python train.py --encoder_qk_norm=false --decoder_norm="batchnorm" --decoder_activation="silu" --decoder_blocks_per_level=3 --max_precond_dim=1536
Rows from block 9 of the encoder of a small image autoencoder, named by matrix and row number. Rows with one number within an expert belong to one neuron, the router's apart. Each number is 500 + 50 x the weight over its row's rms, rounded and kept within 0 to 999. All counts start at 0. Numbers have three digits each.
Before each expert's rows are labels from the 100 images, of 14976, where the router gives the expert most weight on average: "patch colour" is the nearest of a few named colours to the mean colour under the peak; "peak at" is the part of the image that holds the peak. Only what is clearly more common there than usual is listed. The data: retinal OCT scans (Kermany 2017). In brackets: how many of the 100.
# router: router (encoder.blocks.9.mlp.router.weight, 16x192, trained with AdamW), inputs 128-191
# up: expert up (encoder.blocks.9.mlp.up, 16x384x192), inputs 128-191
# down: expert down (encoder.blocks.9.mlp.down, 16x192x384, transposed), outputs 128-191

# expert 3
patch colour: white (100)
peak at: top left (62)
router.3:436473511573470478547503528545427502503469457496471471462563478479554490486453500454459578465551405465463556445469533567502502468438424455460518480538446385518573566390536453474496473507601567
up.0:522463432455439521531553466456542442536498451547512573509530488500458575435505533415456474623496499465502463490457579542564490460609560578485474535431549496473451495541466575513555499477470449
down.0:536613478521512433548484514587426456503531486509528493501417490526530483500474457465499575554475533463523494496542519550458537477549509557490501463504488461606509470548512430540468554536441508
up.1:467570428500529494427516502590523459460330433577396496461509535429418478546452501512525524464521496456511489607542535540491506453446462515479470430497474367500569478553574518483469504466541545
down.1:464470548473482481428491489480453481541582557492520524528493464496453525481505576462469509485462515558528522561488474438508518551515550488504496501420568621507431478439412464513492491562564441
up.2:453534549481545446563531507638466452501474489463510511483417556526496547499551517517560547541494465506525506519480557527491513485526491467406441572409481429552525395487381510534556510535475504
down.2:447477570490542515498502496542556515479431473490486504501525531597480503445455496533594442438510448546486503444504529487436504507564508591527528408515487430405565537473510547574438553441515454
up.3:396476560484439537519574460486409518478390429457478618519422545513522481416617420389424465527483544502532530458511540508503531471529503546516499496511403530494437502551466427448439552455523430
down.3:467477638496471504544480514509497482412541541501422335505524546484552517512544531618533611503519495481509502463475468486525557519497531533506478530504490472548445458441449479521503555517458490
up.4:456458511552572529513444501472439466533533525430436519477565596525553443476497566439581491506521481591487540473473427495515488515512462509602507448592519513441499516566519434482556562479602425
down.4:579557509444456417565546445428398447442481481485557456452491453557573435472591471452588508441530430580546507543498527571491513458569529452531491443543563465416448479448511506525489603485477410
up.5:465558453612525423444463544524481605477643525507534458439579431410466487551472532525557576494568450530443509599544496559506506476482497507530547480570464484491639547561534517527546560471486557
down.5:515491508482488512581538446518419510564494576477407494463436505440530458532495531452479431575561510510452555535459458493498543477539505563527463398477547495440484586564460561477483473506478512
up.6:472458485540530478521484505500493364510599436518516532458545534473422471444556474481488544587490400468432526489507464455555481462568523480471594465552456524550496493384460466523476534488453493
down.6:533561522443447502493503544514434575519436536543485459508512598467527517508602500551447505549507497457449558444470499512504546517526429435495548483494455517521509498561503618382549530522447504
up.7:485558547533477536497496564525492501538546477506458416486505551482462481498635431511411536568479428480525518474576450470485504500534474515557558489508455485495422544511413473570529535440515456
down.7:519458520507503481301540554498530541482476462495554583477508563552531474526591465401557462489505418519517511501511463467474476415463565520479479495477450424415495480508476577477474483503655579
up.8:427515475557477473589524501520475579460510529526591514586535489514559478531558491523529497568562494550489475529482538481528421538595464582566510472493504513503434418412386545455529500516499448
down.8:455518451526524491470499436523480512535537520516505599513489471469503491500424508486530495436521540446469520462520464443595443577540492511492497503504510547470523489632538430622493573466492473
up.9:519534544429486621489405560551490469488492506491440489573509448433554424513499478521558560473546525512512442526442558458472484428495531432490479598465531468544492475565513534575500490453513502
down.9:457469512501535491457564541448461453563472534475455562526452480516431413446484450477455519522406471425511455572530487480479490440613467516498533487438521595428527530569451577555549476464454470
up.10:446492551448545439613527492496486594553428487478481391518629489550535502535446516462544517514447494546509515557533470477531549518474469516471478437502492549465523453459430475398468414457497588
down.10:520549510515497473628445516561541500413486504508523493485515496473445443452421464521586535460499518471469556538514484501499417567517477569490528518486464480513444515561469530493458483492546465
up.11:542509482463536441556486511515402558500503498476539553482575455406435472500455589519529495495456525564552441424426468645547492476534485572532534555652591523443545533539529498495585427517483467
down.11:531527435486504528454488443480502523563507505505455543456441490458558458430550506501544491564466495512476510481561577501468556465492507550499440486480433500507523490549500575500498559430535474
up.12:535512487452464580424487408437511462552510390452579449433450517414433447480443535537525518548586510517450434527509421555462546523544528479504478450523532552512496624465562507503523488488461462
down.12:491451512454509493410457550486435455460410528508555514491505395527560486458495386481501482500553567507512571516507513508531503464552485395586517516487470342517511500571471593680456481517489568
up.13:509531495520500462553492501531569515511430437446437494536595523451418489486383474541476489493483595597501540470542513538489446519601500539482499568559419444488492512502531454485529395488599520
down.13:468544478502484514395505543488449522486485523487503563467469555510576475561534451458486473611492479487519491496522466517500472546477478484476492509434487447499419408484520458601432533552479601
up.14:463556475418503454553512463515528425415596598441599600529464500588533448531527522516534549480527464461468443516438544485520505504544515497378479555544452461508492437497492489490416500508551452
down.14:395577491504463535527506447426444540499412506473503607541577488596535537531485550488479476552482488406472545522515538518458562422522467483464478535494525560557520513521412438578506494515480497
up.15:472497556571533521546550439504525522515543465550583543510414496485433508348377531437487552489511438509589455566436480450525471532516413445470471441434465552434606537525460444539512466535508469
down.15:547540480487440513528479522472457608518459383435546595448510576490622498508629513521472519526586521440496510482498501492480598392538562513495502481472566388548423505545509520454507521572388547
up.16:454552490523542579438483409534513531534467485593536299488445562517427506509607467614518499392495541460429547545520555533469530567536490539530515529446514454558460470419468543538526470534508510
down.16:509489493399494578392470538583558505452500518535581563478479478496471488563531576527514477469527519532445467485522483449450502501561550533627519492469543486510514437531523669489561526471489602
up.17:397505468521466488501582416535453375475607569566431558544539569456489494509511515444441543558483530451469546578583442452408393472504463522546549503468594509425493517468518491486582512457491513
down.17:490527486477497536622493500476610525453474539439522420466541381455557532450492513586528517467524496497418490537489509548551517534412499473432510507412521420525523460500492338462474456386523584
up.18:477441392546437483512564394424513363444589550549505437523523569514427414492619503441508477521526531500448471545507481580467502443491510487483496464370438550515401472512461524548519464419482538
down.18:509501470477486551702492518504489502469491480454579424539541487532479557526499565473481494441516482521439455436482478485566499538568519527482517528583541493513460462475540644555532488404457472
up.19:505545508582471520543486512427486641515677504519426555564575485431513487451432488499491448452549526486528412448508586516437461595546577506399515559461497520513509498503526467584540499573499516
down.19:508494540478500481395480530450431545481481446532559545495531474501389481502490515490532485508432525492495551463539454473524489580656503489473496498536552463570531482560480234540549497484471521
up.20:535396466519462532391463502467500555506497517558508507475395525456409528500447484522429564499487511504492541499539612616456526510468527556506575510513571510519492598505574472459514435556573537
down.20:506538438430521550469565603428493497554472482481472500471489579444587564529407529436449527568482527535416535530550476521583475544409587434514490633466471406534537511425498480490520490502490540
up.21:388523445561506518475521453588428523447683598494470570422491541473486429535530492503584475554491493537521509575477533534486532487498529523455488553463397425580444439513514500470485500467560519
down.21:460459454526471510573505512528498474437493453519439347486499490479530514516477382559475475483532404517513518421471518469514512466484537551502548528517632484501497455468524374564512554457516461
up.22:486522604547479510465442473465468379463527462520567419500486538499549445551472516545517509565505434485526442445451365490440465475553508560566495444385492568407456477482385429466427535451577438
down.22:390507502451480540551496577493427456492504580497482478371492548428489468407632495422535483540522489552490563460497564458520545449481472471429478530459498470487567521605455555604537472438489489

# expert 7
patch colour: grey (97)
peak at: top centre (37); top left (33)
router.7:474458546480454513484512525520519502443470443569494504572455464520492469535555565547452437579503607573563531443569432443411520460518505459438486465486529509503446580504530531596508567512466535
up.0:469549586594555503557459480520507569469558447522624591504567534506501449553529546540400485647596492553536545509518496456467460525468522518486514564507526528541466512414518542524533480381457509
down.0:543554522511488496471559492472496484596388563532535548542492541428532466463495501370521486460429449473403451461396503568527409502478491421581471467531472490443482463534603504474454486503559486
up.1:509489455524441497574474518535484500533629522505485512525558553491486442501533529517576532531500507503424505500568562427397561493486472543423527570494476482403473570441589485560517546594487560
down.1:485485478553565539586522523430467470503533506561596550497517477482446500510423468531479528461506493542445494503533537506524526498506597537539491501493436475541396432463422525420436495541472451
up.2:443491460461514521413446504433486491486483585463514553517464514464393543596476514493514579483528528516497488499464471518512598595503600429498511514440484485436489613583568449497481484555432518
down.2:425574588499451581523426545503494516479575315479436448564582559491461460511473451456496550459505403574541524531507420472478508479560517534521524480485525492542463484535529553461587497479576435
up.3:314570483487449470441538516524471472537560491561569481475528479567514495501565494531485592462485498524467500500499460497495440513530518540462469489471541544588505502405507474571535479522505555
down.3:535449546512473534383505481511486556386501482474568369578483501491556536568334517490479515434508548479483448421450524510526497556461555571494498440472504557508560542472483467527562528572556538
up.4:509541587466383451494560450466510505428491587537562479504473479510513456506541530487486514519480526461531451494510533558438366464445452530545545528495478474481485532464478580582580497552485492
down.4:516507411518513483552465590533540432492483537504457553534607553466446482546441508484471451494507567520451465452543406444500531486562476511576480535479480465486567505452459478486492462527461566
up.5:525527457522518386598436635558497482449502559477501549478458528472512494592511560525547431474518431598507516550504555506432521435561524465464521517465396501436391465448496431530456448466500556
down.5:413565515552498529432534474456563522544508612559556467443557520480493559499588525443465455528552534498565514396461547504498498409496451529502545477556602578575514413582462449416565483499521463
up.6:507526562524463497491477401470472538422491547542478477518566523633484375456628615561596543487454574464515491525447504524508494519460503558525535519493469552508508448500513521524502495525557486
down.6:566575479393561545474536460525472510486496488513480528447407553402503441491450480453491593511424528449498507550407510563574466478510498422468494467524530539561518585517520511412570480526484476
up.7:478549501556496500400481471420466514512482504531477512510434505478564539421578558501541417482518514526451504471510620441485477423515511533482590459618490602487475426492542489548472426406477481
down.7:468448512492509465406554473523478515490512518501612468437456437545479483526472543482459499536492522445562497439518501584529470482439511577501423538552411485569477487619502477591501531481522507
up.8:476473488463523483564567520430533479548628465527457462576598532570458404509470467515520501375489513457427437504591571477564518538502535496461497458477462382522461470438470478456469444554573535
down.8:472429534457513461566450550541515396429514507508522489501553462541500514517524541507467497489497522424522559534506481455495464405515510530414539541548407439480513437534489511549507475533584460
up.9:472518398482447536589473443482528486455599516470544525574563541530410403562494472629517537493577488509492553458522424502517515539506525506561624486474461407468547528498547524540437470540536509
down.9:477459507462506513588496495503516372373439507465486433489482613468529486453532572428430537511518541507604428524522417409380490509489575501479434468525468461582535483505467462433532493502481494
up.10:432402516640447515437512473506449441538473461454496556587522574507490501535535593561555495548501561492483506348441530431563467549448554443525532513475416526468480425385475446608572512473481488
down.10:500577497432470503419550470525515426541486573496526472555451566471559446446548520561448493461497461450462580528489504400520567415469493450520558467469491444500505493472501466415505476469588613
up.11:572555378565482547491515532511506463541481384494457500540549531495562447609467531550530478491454449539482581499502439416494537499511481413473571449495502376507499553543506583482411495552570480
down.11:476474551383549455624489493441560468518488517499535433387447469492494511377381470442501478461507506468509502520513433484481495453396544565499512522416578530533524466525513488502603490549472459
up.12:550467452546439528460542461492506497489541467609523448516535473441528477557429478531527522520521525516474566498496473468585564491437405520478489423475551483521523533437451522518453581510451515
down.12:504568473452520493602500510420508500464591461469498410497453489499500496394460542495486517508539448440455443543523479576448493509460554513516496500470559465526475453458536493455431520598397552
up.13:468498560516461489497467479524488468456563485476447489555590461544511456489525530552477544510592578571483490528448521456503586551419516525501467507531501526458554462434498557526547453619444578
down.13:536549496460481560411506486536507475538504470505486508528388534460476523519511542461486557453433398499468525569501483521536443444519473452565571517473528534565483611612545467536398590450559461
up.14:409525443474468509607543445549483540511459522531550465464548552537514430461508467491480520528462534451604502446462420499481454446444517531504521520480548485475497570550479577555510576439412569
down.14:551521402491593553494502406502518452482441529493525551545421522392494501547483512480558470581501463504428464519432643467512479596454464511562494473560502425543583528567615421444456328588559467
up.15:585502465515464476531485515459578529510503518474535504480591552515557387587534497529588454574499522648460551481570477527386504520479453418480578430447498459569513567564529566490562545466578526
down.15:489571522536554461478498509481528503541441491415584580552583463442409511488474500487505583420481494420505490531434528464561506528478503531592487531477512463403477450343568412499492394532497483
up.16:514635475423518482516501565455421575487526472488448521506544505477487449590548496366475494482552453568558496454415473383591541554553549470542457445446500482513452452507510488505489563461486441
down.16:532481522534447486440547466506485568547475488586519415455422482467559478424512498511492429566470475460447422549548512555474461481501438517529469525506531516447504507518553487443465510512506566
up.17:613456468570500409462534449521410429599466498573487507499537520514475514521404469492483544518462491477499605482444530527535467427535402549546516592448443544526488450471504437530522461640540499
down.17:554482560564543615510527521524473548436439531384502527470490539502444497379561472520561508505548525537528400506575534546527522461400512476511530515508590574484521556493425487510489556406402521
up.18:531511387467516553518594565545453438517543399558504526563513539425492394589479439474533532439575520481528460521430411404504504482551468432528558511496577452578509523546489502443508497424484499
down.18:498477554515515510516532509477468537522622444534523469452571451461460540406430571443450395552569475494487410413525529515512461499502557501450512522436517515535506571472492550584527533557482584
up.19:483518505505484468474533444546548454556555530520506611561510481504481452479517399608558458581560455553442548487462470494404457411455390524458512518491531483510489496543519527481488417507609498
down.19:512508442569549554510549432485518564451454569510476520491440512490532372554623469575498440521478546565430537466514610426493443535479453502487497550548596589587512507561587473516466406496397446
up.20:453427490532445459446556452463471506524599489609469550554372507526430472437551496571445426522498490477566484535483587518537577479507477574505424600492430652499495512480472520485485538608516469
down.20:430474503549450575426494440625477500465573519514537509571590565475517525541548491500489518432428490522507547498544499447532525490536515559476484524459408508553558520540569438545413499432427352
up.21:425495582572512446557479458562423496485528456524559539491487423513532480464462538421463549480529581477568571473476475529506448424501450547470501536450512581475492446494388525523544613424381519
down.21:489543457500511562481532480487444462396453475545470467504496544391494569464498521592522547477469438470454463593468603529542538519547509479516498525455387412490557542548588400443435485621458563
up.22:545490519525508480552517509604440442529465489487473510513504495498494549460512551498439543512486548515561543562442489503525495397537504591493410560554485596457437440467423495577503525454491532
down.22:510451471573473596449494511508607470557469536514542488511429447487476423499518469563520447498469468455454478493505584626523411587469445534605491484609446478483532550592542483452469468451520512

# expert 0
patch colour: grey (95)
peak at: top right (33); top centre (27)
router.0:451463446541484512436481424487618405469572494437526546613531418544446500565550505518466532513480557551517529577482437507429440463532520454435517533539563457403535496542465432433522489490419489
up.0:561522540583436484493429421433525597536495477500458394545485476531516511596474413449431447456554467553515627499372499522472449650541504514459490446469449518527471618479398430518494532516497537
down.0:465509611500485518449484509489507503372501437496524609462488553449483457454477575487506557524471495545368509504509501460450470504511566499430534509481512501554556445527528494541408520520561535
up.1:504504454489555470533495459564547544548575510496491526462456473479504487479429475454520466541525518528549572464532530528541637456482523510481462462524428464524511456499473552504573488531530560
down.1:540525560550419485521573499499497564474513559443539485500515521577523492594583488527483428570472563544437467573512489390588428503470575523535417530492538538382492531544459461466483536551431530
up.2:550521401537594466482466531445471506532508553589645470432465574388471569563501518495499413554583436451479598464528448547473520486492493495435545560500491481541493534617471566511478430471455398
down.2:497412637443493535402475418484485517528594555472413552486503524558493487509471367470380487550521494517488567521487563382486513539405501522433476439572390488504521469430476538584521522518493552
up.3:475502487550468438431562486517442515574499589502529509476482456547605578439559537536471530498544515490502479553514475457492476465472491485404539550504534569523441517523572474551583458519449557
down.3:583456457488501580495511504540572425564410479556489543527516513517488458460407452503535483476517530547530540500492500545563465487476472474537479446398436536530477622473412499456414466566524574
up.4:515513496526433523496562468568558530500499440529516531499434587470456479517494491565469436524618405442490586470465436413486594556473451519412609469501455553627476503482428488501568534551499462
down.4:477521562515492471466519538514480499467453551443424549535466542534483464558478530496474522474516492566490518451522407422448515500525553501518509509508469451454530459472475536397498469352548373
up.5:452377550426483532526447489507526397510478586467499488508539457471476458586573536441475553505591505466549454421519566499460514520547588494510580523525438524535544471517498463485517573453465527
down.5:513483469591473434474515561484513558549482467516445436462493526577482496442376564503570485465524486460430478556504402455525441500505411505524473507490665480436513689418518509482521516466522484
up.6:535560463470485546431514487424442593523474448431450615513434586481484500527519515492479539530546524517567414469452518558600510440485550500463490537418462543543508507511586467513468494511447388
down.6:504459523556496436584456508553496478475588579566554490469507457462585507505548455535573526494461451484515559587499494427486499517491456473452458437502564510506505540552411517435503538517499531
up.7:482494486441435557603485457475566526488571490552439491530470592486468494465434503484535475522658470487512556515445521500482547544458488464492437521576501493610454538438472417416535539545452384
down.7:421412507494588477484551491581501421524509541508532430477591540501489508570644575514454509471352488493493533509514537424495467447530506518513548518586469501467511418458478559593427506501455512
up.8:450503512494551505555418411489478523474538379527550519523554446536488405585555596547480555532581443486468509625476502573454446500479558445535556485536491450490459503334462473481497517503550503
down.8:500482483477479507470472543493581449508477612438418396449516534451481522421469455583539480512452477475505382497526556438503481461482457505511539530529470505483471459555460435420515476513473501
up.9:433517549489464529547529450498414418438508511462497555452450635485489525525504553583521434452549486484589545523562521377441631445551502506468479519558441526643504536543508515562476622515517459
down.9:467491394485526488534464493574546554401497497576514502516411530469421491502473447492464496512428449561411453515510520537576522555471447485543574477472535406400488470508608457360439492528488444
up.10:411456504517553446432480505539568495499533528532419517473446463548433480558462506477500484601480519515417527537483490508444469449440563531408490546544440479647538440496461455456539483607481518
down.10:514483544435573499353507447535491677478562488375489475483533554496488452483489409581523493439509485495501550500511519482530458442435499568534524553474555535505525514465524395430449580461464455
up.11:484536479393502502502556518512546486412581424496496582497483456563452485514513526527501483495492523512461507528628413537495486475509577542407605561454506396637419386454530527530540542461486553
down.11:470576613508514593488452508491494609573428573450405430480456540524522478526288505481471520481486456490495532496471474525548477549513484476466535510469458470485578518503463469465499580494486539
up.12:491546487501561575466525448405488515472523542560462579546441517441477499499561493473431452606472415513554455472413536504544531379478505496506431541404548480498427482484568484567462589522491479
down.12:511511495501431434394505477566485602524399472557546497481510551483462479527497410528468488543485446455473596554473443550508482478456468523493472474490443468498577556485549563441444613514517530
up.13:530516438458536582458502508547479459525506554562489517496416500447501487474566424457522462410545479445423491598466487483498447527514600441513495553514536541506472411428515462492441507489468534
down.13:442539537469458479500604472362534465478539521565450472531438482518527534558497561496496545566480507597513534445513559459501525561563479523418557531471553549617512600455565508479607497539553559
up.14:430548410483503446532512504528498490449553553526407400520543551584430493471503472510518554512548492450482464496430357475540548494525571367518514511437563471488611455485493404493430497496475497
down.14:504424483499499494520470505489502651476543478461536442450465539450510473517479578513462552443496509552446534594469542504478401466524381532485553478557600429484512541386609523412487488402442501
up.15:496543448457532533496435553548521503561536430436497516591584493511492457610541462483536557571465447456486434534416460475585429436425513539470414530495491412407495524444548432510556506547572475
down.15:487511506470477511318563426439481425472511496421459459475489442437417490464526444474494454561513511479488552497544511581483525438522507479428541478473545542532519549487542443395499521502486490
up.16:547487440530532547454468561484542486639551408456576457528538529554438500522478435579539495417554448450504518464532427499493553577443451575449526453444461512521487480478485406525543432457545535
down.16:475557566503512542634545505362499528304563546482550527530427466483524532452427536487400484506529541553487462504518542523586508522546523532498509512535512546520429383482543540531558525468422485
up.17:534370480496500557564511516431488431472537503472532571543473475532510479484515543506505502468621494501522517499600532477459592464534567487509597513524360473518398396411544599538507497516531620
down.17:478534501562507470474463499454545430462500461538482473527498556562519548543544643470535490469521483510514533412513445518609436561428522459599487521461530551435407529558444493390461425501517562
up.18:589365550436511546551436446520448455481558527550481518466583423522506522454541559484450453503452474525517512471584568483546525484474513501481561501501453516486469383439503484509544491506582641
down.18:474436529484544461577506554502492560573428503462533474492554527467538483445595488522559546441499436461488417492500441606519443531586488517552517562498464574515461569449501473497436498497492535
up.19:597443437443464443561525524584433543444391454448478551417543454484514450528537554473483484611491471509442490474538449458459559423472498413448548595434431491490513508578522536515496518472571540
down.19:498535501574507422443458431475483470489529468461511497460494504626490517539554514553508536478607556521510525557523480465470472395601468552480599569551537548525525474453408442484490500556536447
up.20:362476526489481576620579449579499450508519528463527570411436520540425483525511497590518569466582548465548406468589535442451548501500542487448507488535379446621411459447512528483496519560456472
down.20:568574435482497417561468562438544395579601583503440474485519470481503501521495516424446496440499485541445485611430490645490497665420501469486536453485518512449567516508502511535543570488495520
up.21:516518517497529498493511530468432513504551417583587466449470524498500459505536563505514393509578556507386487539460444524474498468491502551499527466427408467475509470346588448509527513430513589
down.21:535482423392542514533551486480522415498553483489544465474495450470477498440504581539487463552465556500549519551484550446526565522531504530465524535489450496545452390424516498463466501581467441
up.22:466403565506455461467519533523426562476558462461466402465469501573558402517521483537507482529607478482465560478487493481458518572606536514435580510533476534510597489518608462492595574532485391
down.22:535484403498496486571512487548556570495482460444485577494439420499452507447446604560515508447500524510566487458513492462412589442417479541431502450465553473507444603451496497512494509409568508

# expert 13
patch colour: grey (100)
peak at: top centre (30)
router.13:457474487451592511486557436454544469417432499499542539592463438454484586551495476454453445456473486614475406443501449462432590577456544461491553571473539467460433499584536494406552620517489510
up.0:433521511476493484627563440565468552477506449504496509492561475520431441460509494472538478523539508473528599508583426453436507505478533477529521490544503558606501530441468531413453460480544594
down.0:546471458528454532487470623531509417392444563466584459509493485496526478503638666502426536639492500535454401515491451454454507514470464524405498493453461434522478471536482478563545526560468465
up.1:418460559532502502589468518543507617479564461515591540462496475475469492443524629462554502486584464462535496463483421489513523454433458544503569499494493514433428498473589508453547545485530461
down.1:574458427499470493377516448485516503565409554460498461546559487538507428540447440576504397527511507559486522548502462475499395451586495583507469506427578417459523503524450420509382382497546547
up.2:448507495433431471567443386453504529519481470526534500478581497523537455463439444465515477541481460537489469505600515526542478452520579520457567560454515427502459464539495411491469566492562481
down.2:532601449549448462532498501590446557559418584512544585521460526423492568552588553550517501456427535423499532501541457609521477411472488512561542548426520492542479509516522576570474485524488445
up.3:483442410504543508523461485551429496493545618467487373498458526566438457493477524442528571487549545456388532544511442503438532453421443530572573578508482590523479497418485562521508549568535486
down.3:510437529527482491440532544488502580403462428517449517562517528519537457554471538424553399436427430524575481486515586533560431494581521481419441537509391483499494571542540422496448483477436557
up.4:514484510502491512530493449536489468536590485459495534549548470683381505518438582516465451458517593512466544565418495543506439475492580465468524543650565537495484439468438480487425522507547559
down.4:480461540507497481633454560518519398509443472488517437561526509466531475534472446517593515436457434449531502517462551520620567564534395471515571518421500486530577563500508519525585509469478494
up.5:458509513542453530530546465558514498542550455466506434570531542519581461515492413480453506457486472446544501561518543606580451499470554492528609520550505445495539488439481452530561429519515501
down.5:471533511467484511494462406455569404557534437445601517416458509522460498510528449514486521509504520460495558552456546552482543444470521530438558568509482497525425490537494514413547560503514400
up.6:476469543454458501496522444563480517422569464407558522509498570508486451483471523501527437454553561512467524486345588420568508535480479523463474597482519466510450465501534574607503563442452543
down.6:470492600626485530642441425471518553501544451483410544507537512555564478433461462548506462496525522504492424487494601489456458507444488548410524500466485594512519452403519527609484506532492503
up.7:435487482510421521495542529522468535452493582423473624552482551542496440467504488481539515473463478598431437450498525495480529472462520483514581555524454421581483455376440520555538562492485508
down.7:430531571452545508430512476524462428454455490531560482513535581535511457510523625491483559483508588500490465453498481484530490527527478579558559485523499436532535534490445506553555573589501477
up.8:479535524505528558566496500462460489436552476596542663517605554451451510376477556439460565468439509575460533420551540533471482556464559469488477621480529480510479375476533478537518510549460597
down.8:459511440505490473480441475539432524459490418501386527483423484509546504545556594472460451432511470477464524532534551494462464509519479461447537478541559528544473484543450499518494476504581495
up.9:480550393477535447545502486546451533463528488448437511458589477504487476546528494465403546476533422563463530522571442531528482465589513421460458534521569526520516455519487481559459491500563495
down.9:472530444470442511511473587509479471537411496443631560519434525460537536468462437464480408570540504426464501510498544487525557560508476500486503461529495509476527495516514553406539648544453501
up.10:532505609477466507576538539431578525495472569488516528480540579481436538534413515530538545529533468476500497535469508457509516554464581474510461436507529502539475435443407441401504503454538575
down.10:474518495524460515365515514508457479572447482479443499496495498486529442557442591468489472497489484511480486505465534566495507498592442504426547540482491455486563553524432515505497525480467575
up.11:537434439553540536440518499468579570554530527475434612476412554509483479484489547548385513515539455541448565599484538530490473426463487624447515441539534425507451528444571490539439483480485517
down.11:560543466455531535365488492524449454534544510446493435491521548477441527455542457442545472540531511495557572532492475424419462476546528462462472512517417471540538498580486309528471447452492497
up.12:398451451436480527472542436489499503461617506509478479408499564558466530456496483519546395505584470496462575496545522488430599463512507520400563574480492531551498465577559531448432483436480502
down.12:563527544531446468565514536570523489471447488574435582576524520526516438483448466422441548583525522486444522486544465429487439446440540457490528464523539414507448435494480437507562548554559527
up.13:414411498500482502482499484458514619529543476526611511555506465424650472417559484537535498538485531508476457441496545558467462515547471475498588496494465537490513492458496490505564573554498503
down.13:478554429528553469476509504542375430441514494471463481513497508484441456461552526440444484483510494495418574489521562524578533567500492553427460540442464548506437535559563517603439449562547537
up.14:493514451506480521448461411473474459445482516596544679540527516492489588459424436508465484579487461476503566515445553569501509452432421458484424484430557572445569594542525455549476481548377534
down.14:510549537533452478492548492488449611496457521548546510431455552462492530562568474513473506595482419461522452544427521466555467456459425568522344493442562468499540544521589467495457528501491466
up.15:499533518498592543498444462382408500410430493524545573430550500557519565547452380574457581498481426571490467552531473574466503480508480505373589521501432501534498509489412446593545533523537451
down.15:479468442474459473565526545579510479479526544423575517457516491470480450489517459498581523572545475394580567536511484489442461449525522540580522391466485616513506550563479475468550502459508474
up.16:460459503521516493442481483519519471574511479443544620566510532497494459416484519559509505513612653451529525508556399422506541576481528500469530612554479592529444481482436644412530463543480496
down.16:542465567581472525549572453484480546458507430508466413480588404510530488586462442598516537438436488538502501469480504536559457500540553541523450517389472469476520546529578389592535495474540588
up.17:492433514577455484516505485501570613447441475512382482514544463466543524489509451515404476577477522537540544562485555452571466532574501515470588474492461495479535460524521413473491425533502394
down.17:528424486468586440384511524458512497553499451481488522476574471473519466539480529525581554483464493490483479458415477551509440486456470492520576537551526461521454563534508527505532514457547527
up.18:521456505481499531461462447524566474537473453388534473445565542548461596530521557488438465503510564466430518623452647466442403617462560485457465476536511477404489511472518487516450430532518452
down.18:453515505476483473532538501502474483575544533515373459564421606418510468404466440441557472428514467490620477481515478525550426379527564533470490430489449518592557520546535466515550522469494498
up.19:513539438544505512458532518575469423435472505429445525581437591582483513607429543423426524475521491501490547473454481580443490475554526392516518491537547539497450473496439432482443543512458537
down.19:523486504481554466595489556451513497488526523496491501511493602451487477533529477564578541482477505527498473509530557495588506448463512474562515452486495502475446548487470496536535570456432481
up.20:518450415461493529483489559534427537446475508470439576504536460511606408510502453488551507645516435580468478448483515443488601501573403532423450501497468480598561455478408557519504518542443526
down.20:509471633497524487410508496450474492459561404491522485497533452485434502477494557524478526525591509514437544508538500479497482566450496508547486542557535462416531519425560544578422477460508449
up.21:530459528477406439444564551498479381572439499528540531606520513456557498484535503569558523475481525462503385553426503546508400511489483508482508524522550530542553505454407422537482486470503568
down.21:466466505552468590559400521552490565418542504445378536480500417572612506534461544362461488536475508547568452543476493478512606510509449464468569490508487530509508471516554508432521548479494500
up.22:406482441439479556490511437442474460521590577498552500460526539580398442507474451487397528497555493552412529496494543465479462564459566536507503589542571471516497432517519535514482468504530614
down.22:374423537518491547638518492543427477519429532512525496541401526459489528449586569471520552565561499470466479545538519532442551532513507450480564496550525543522526478451511580436530535469523558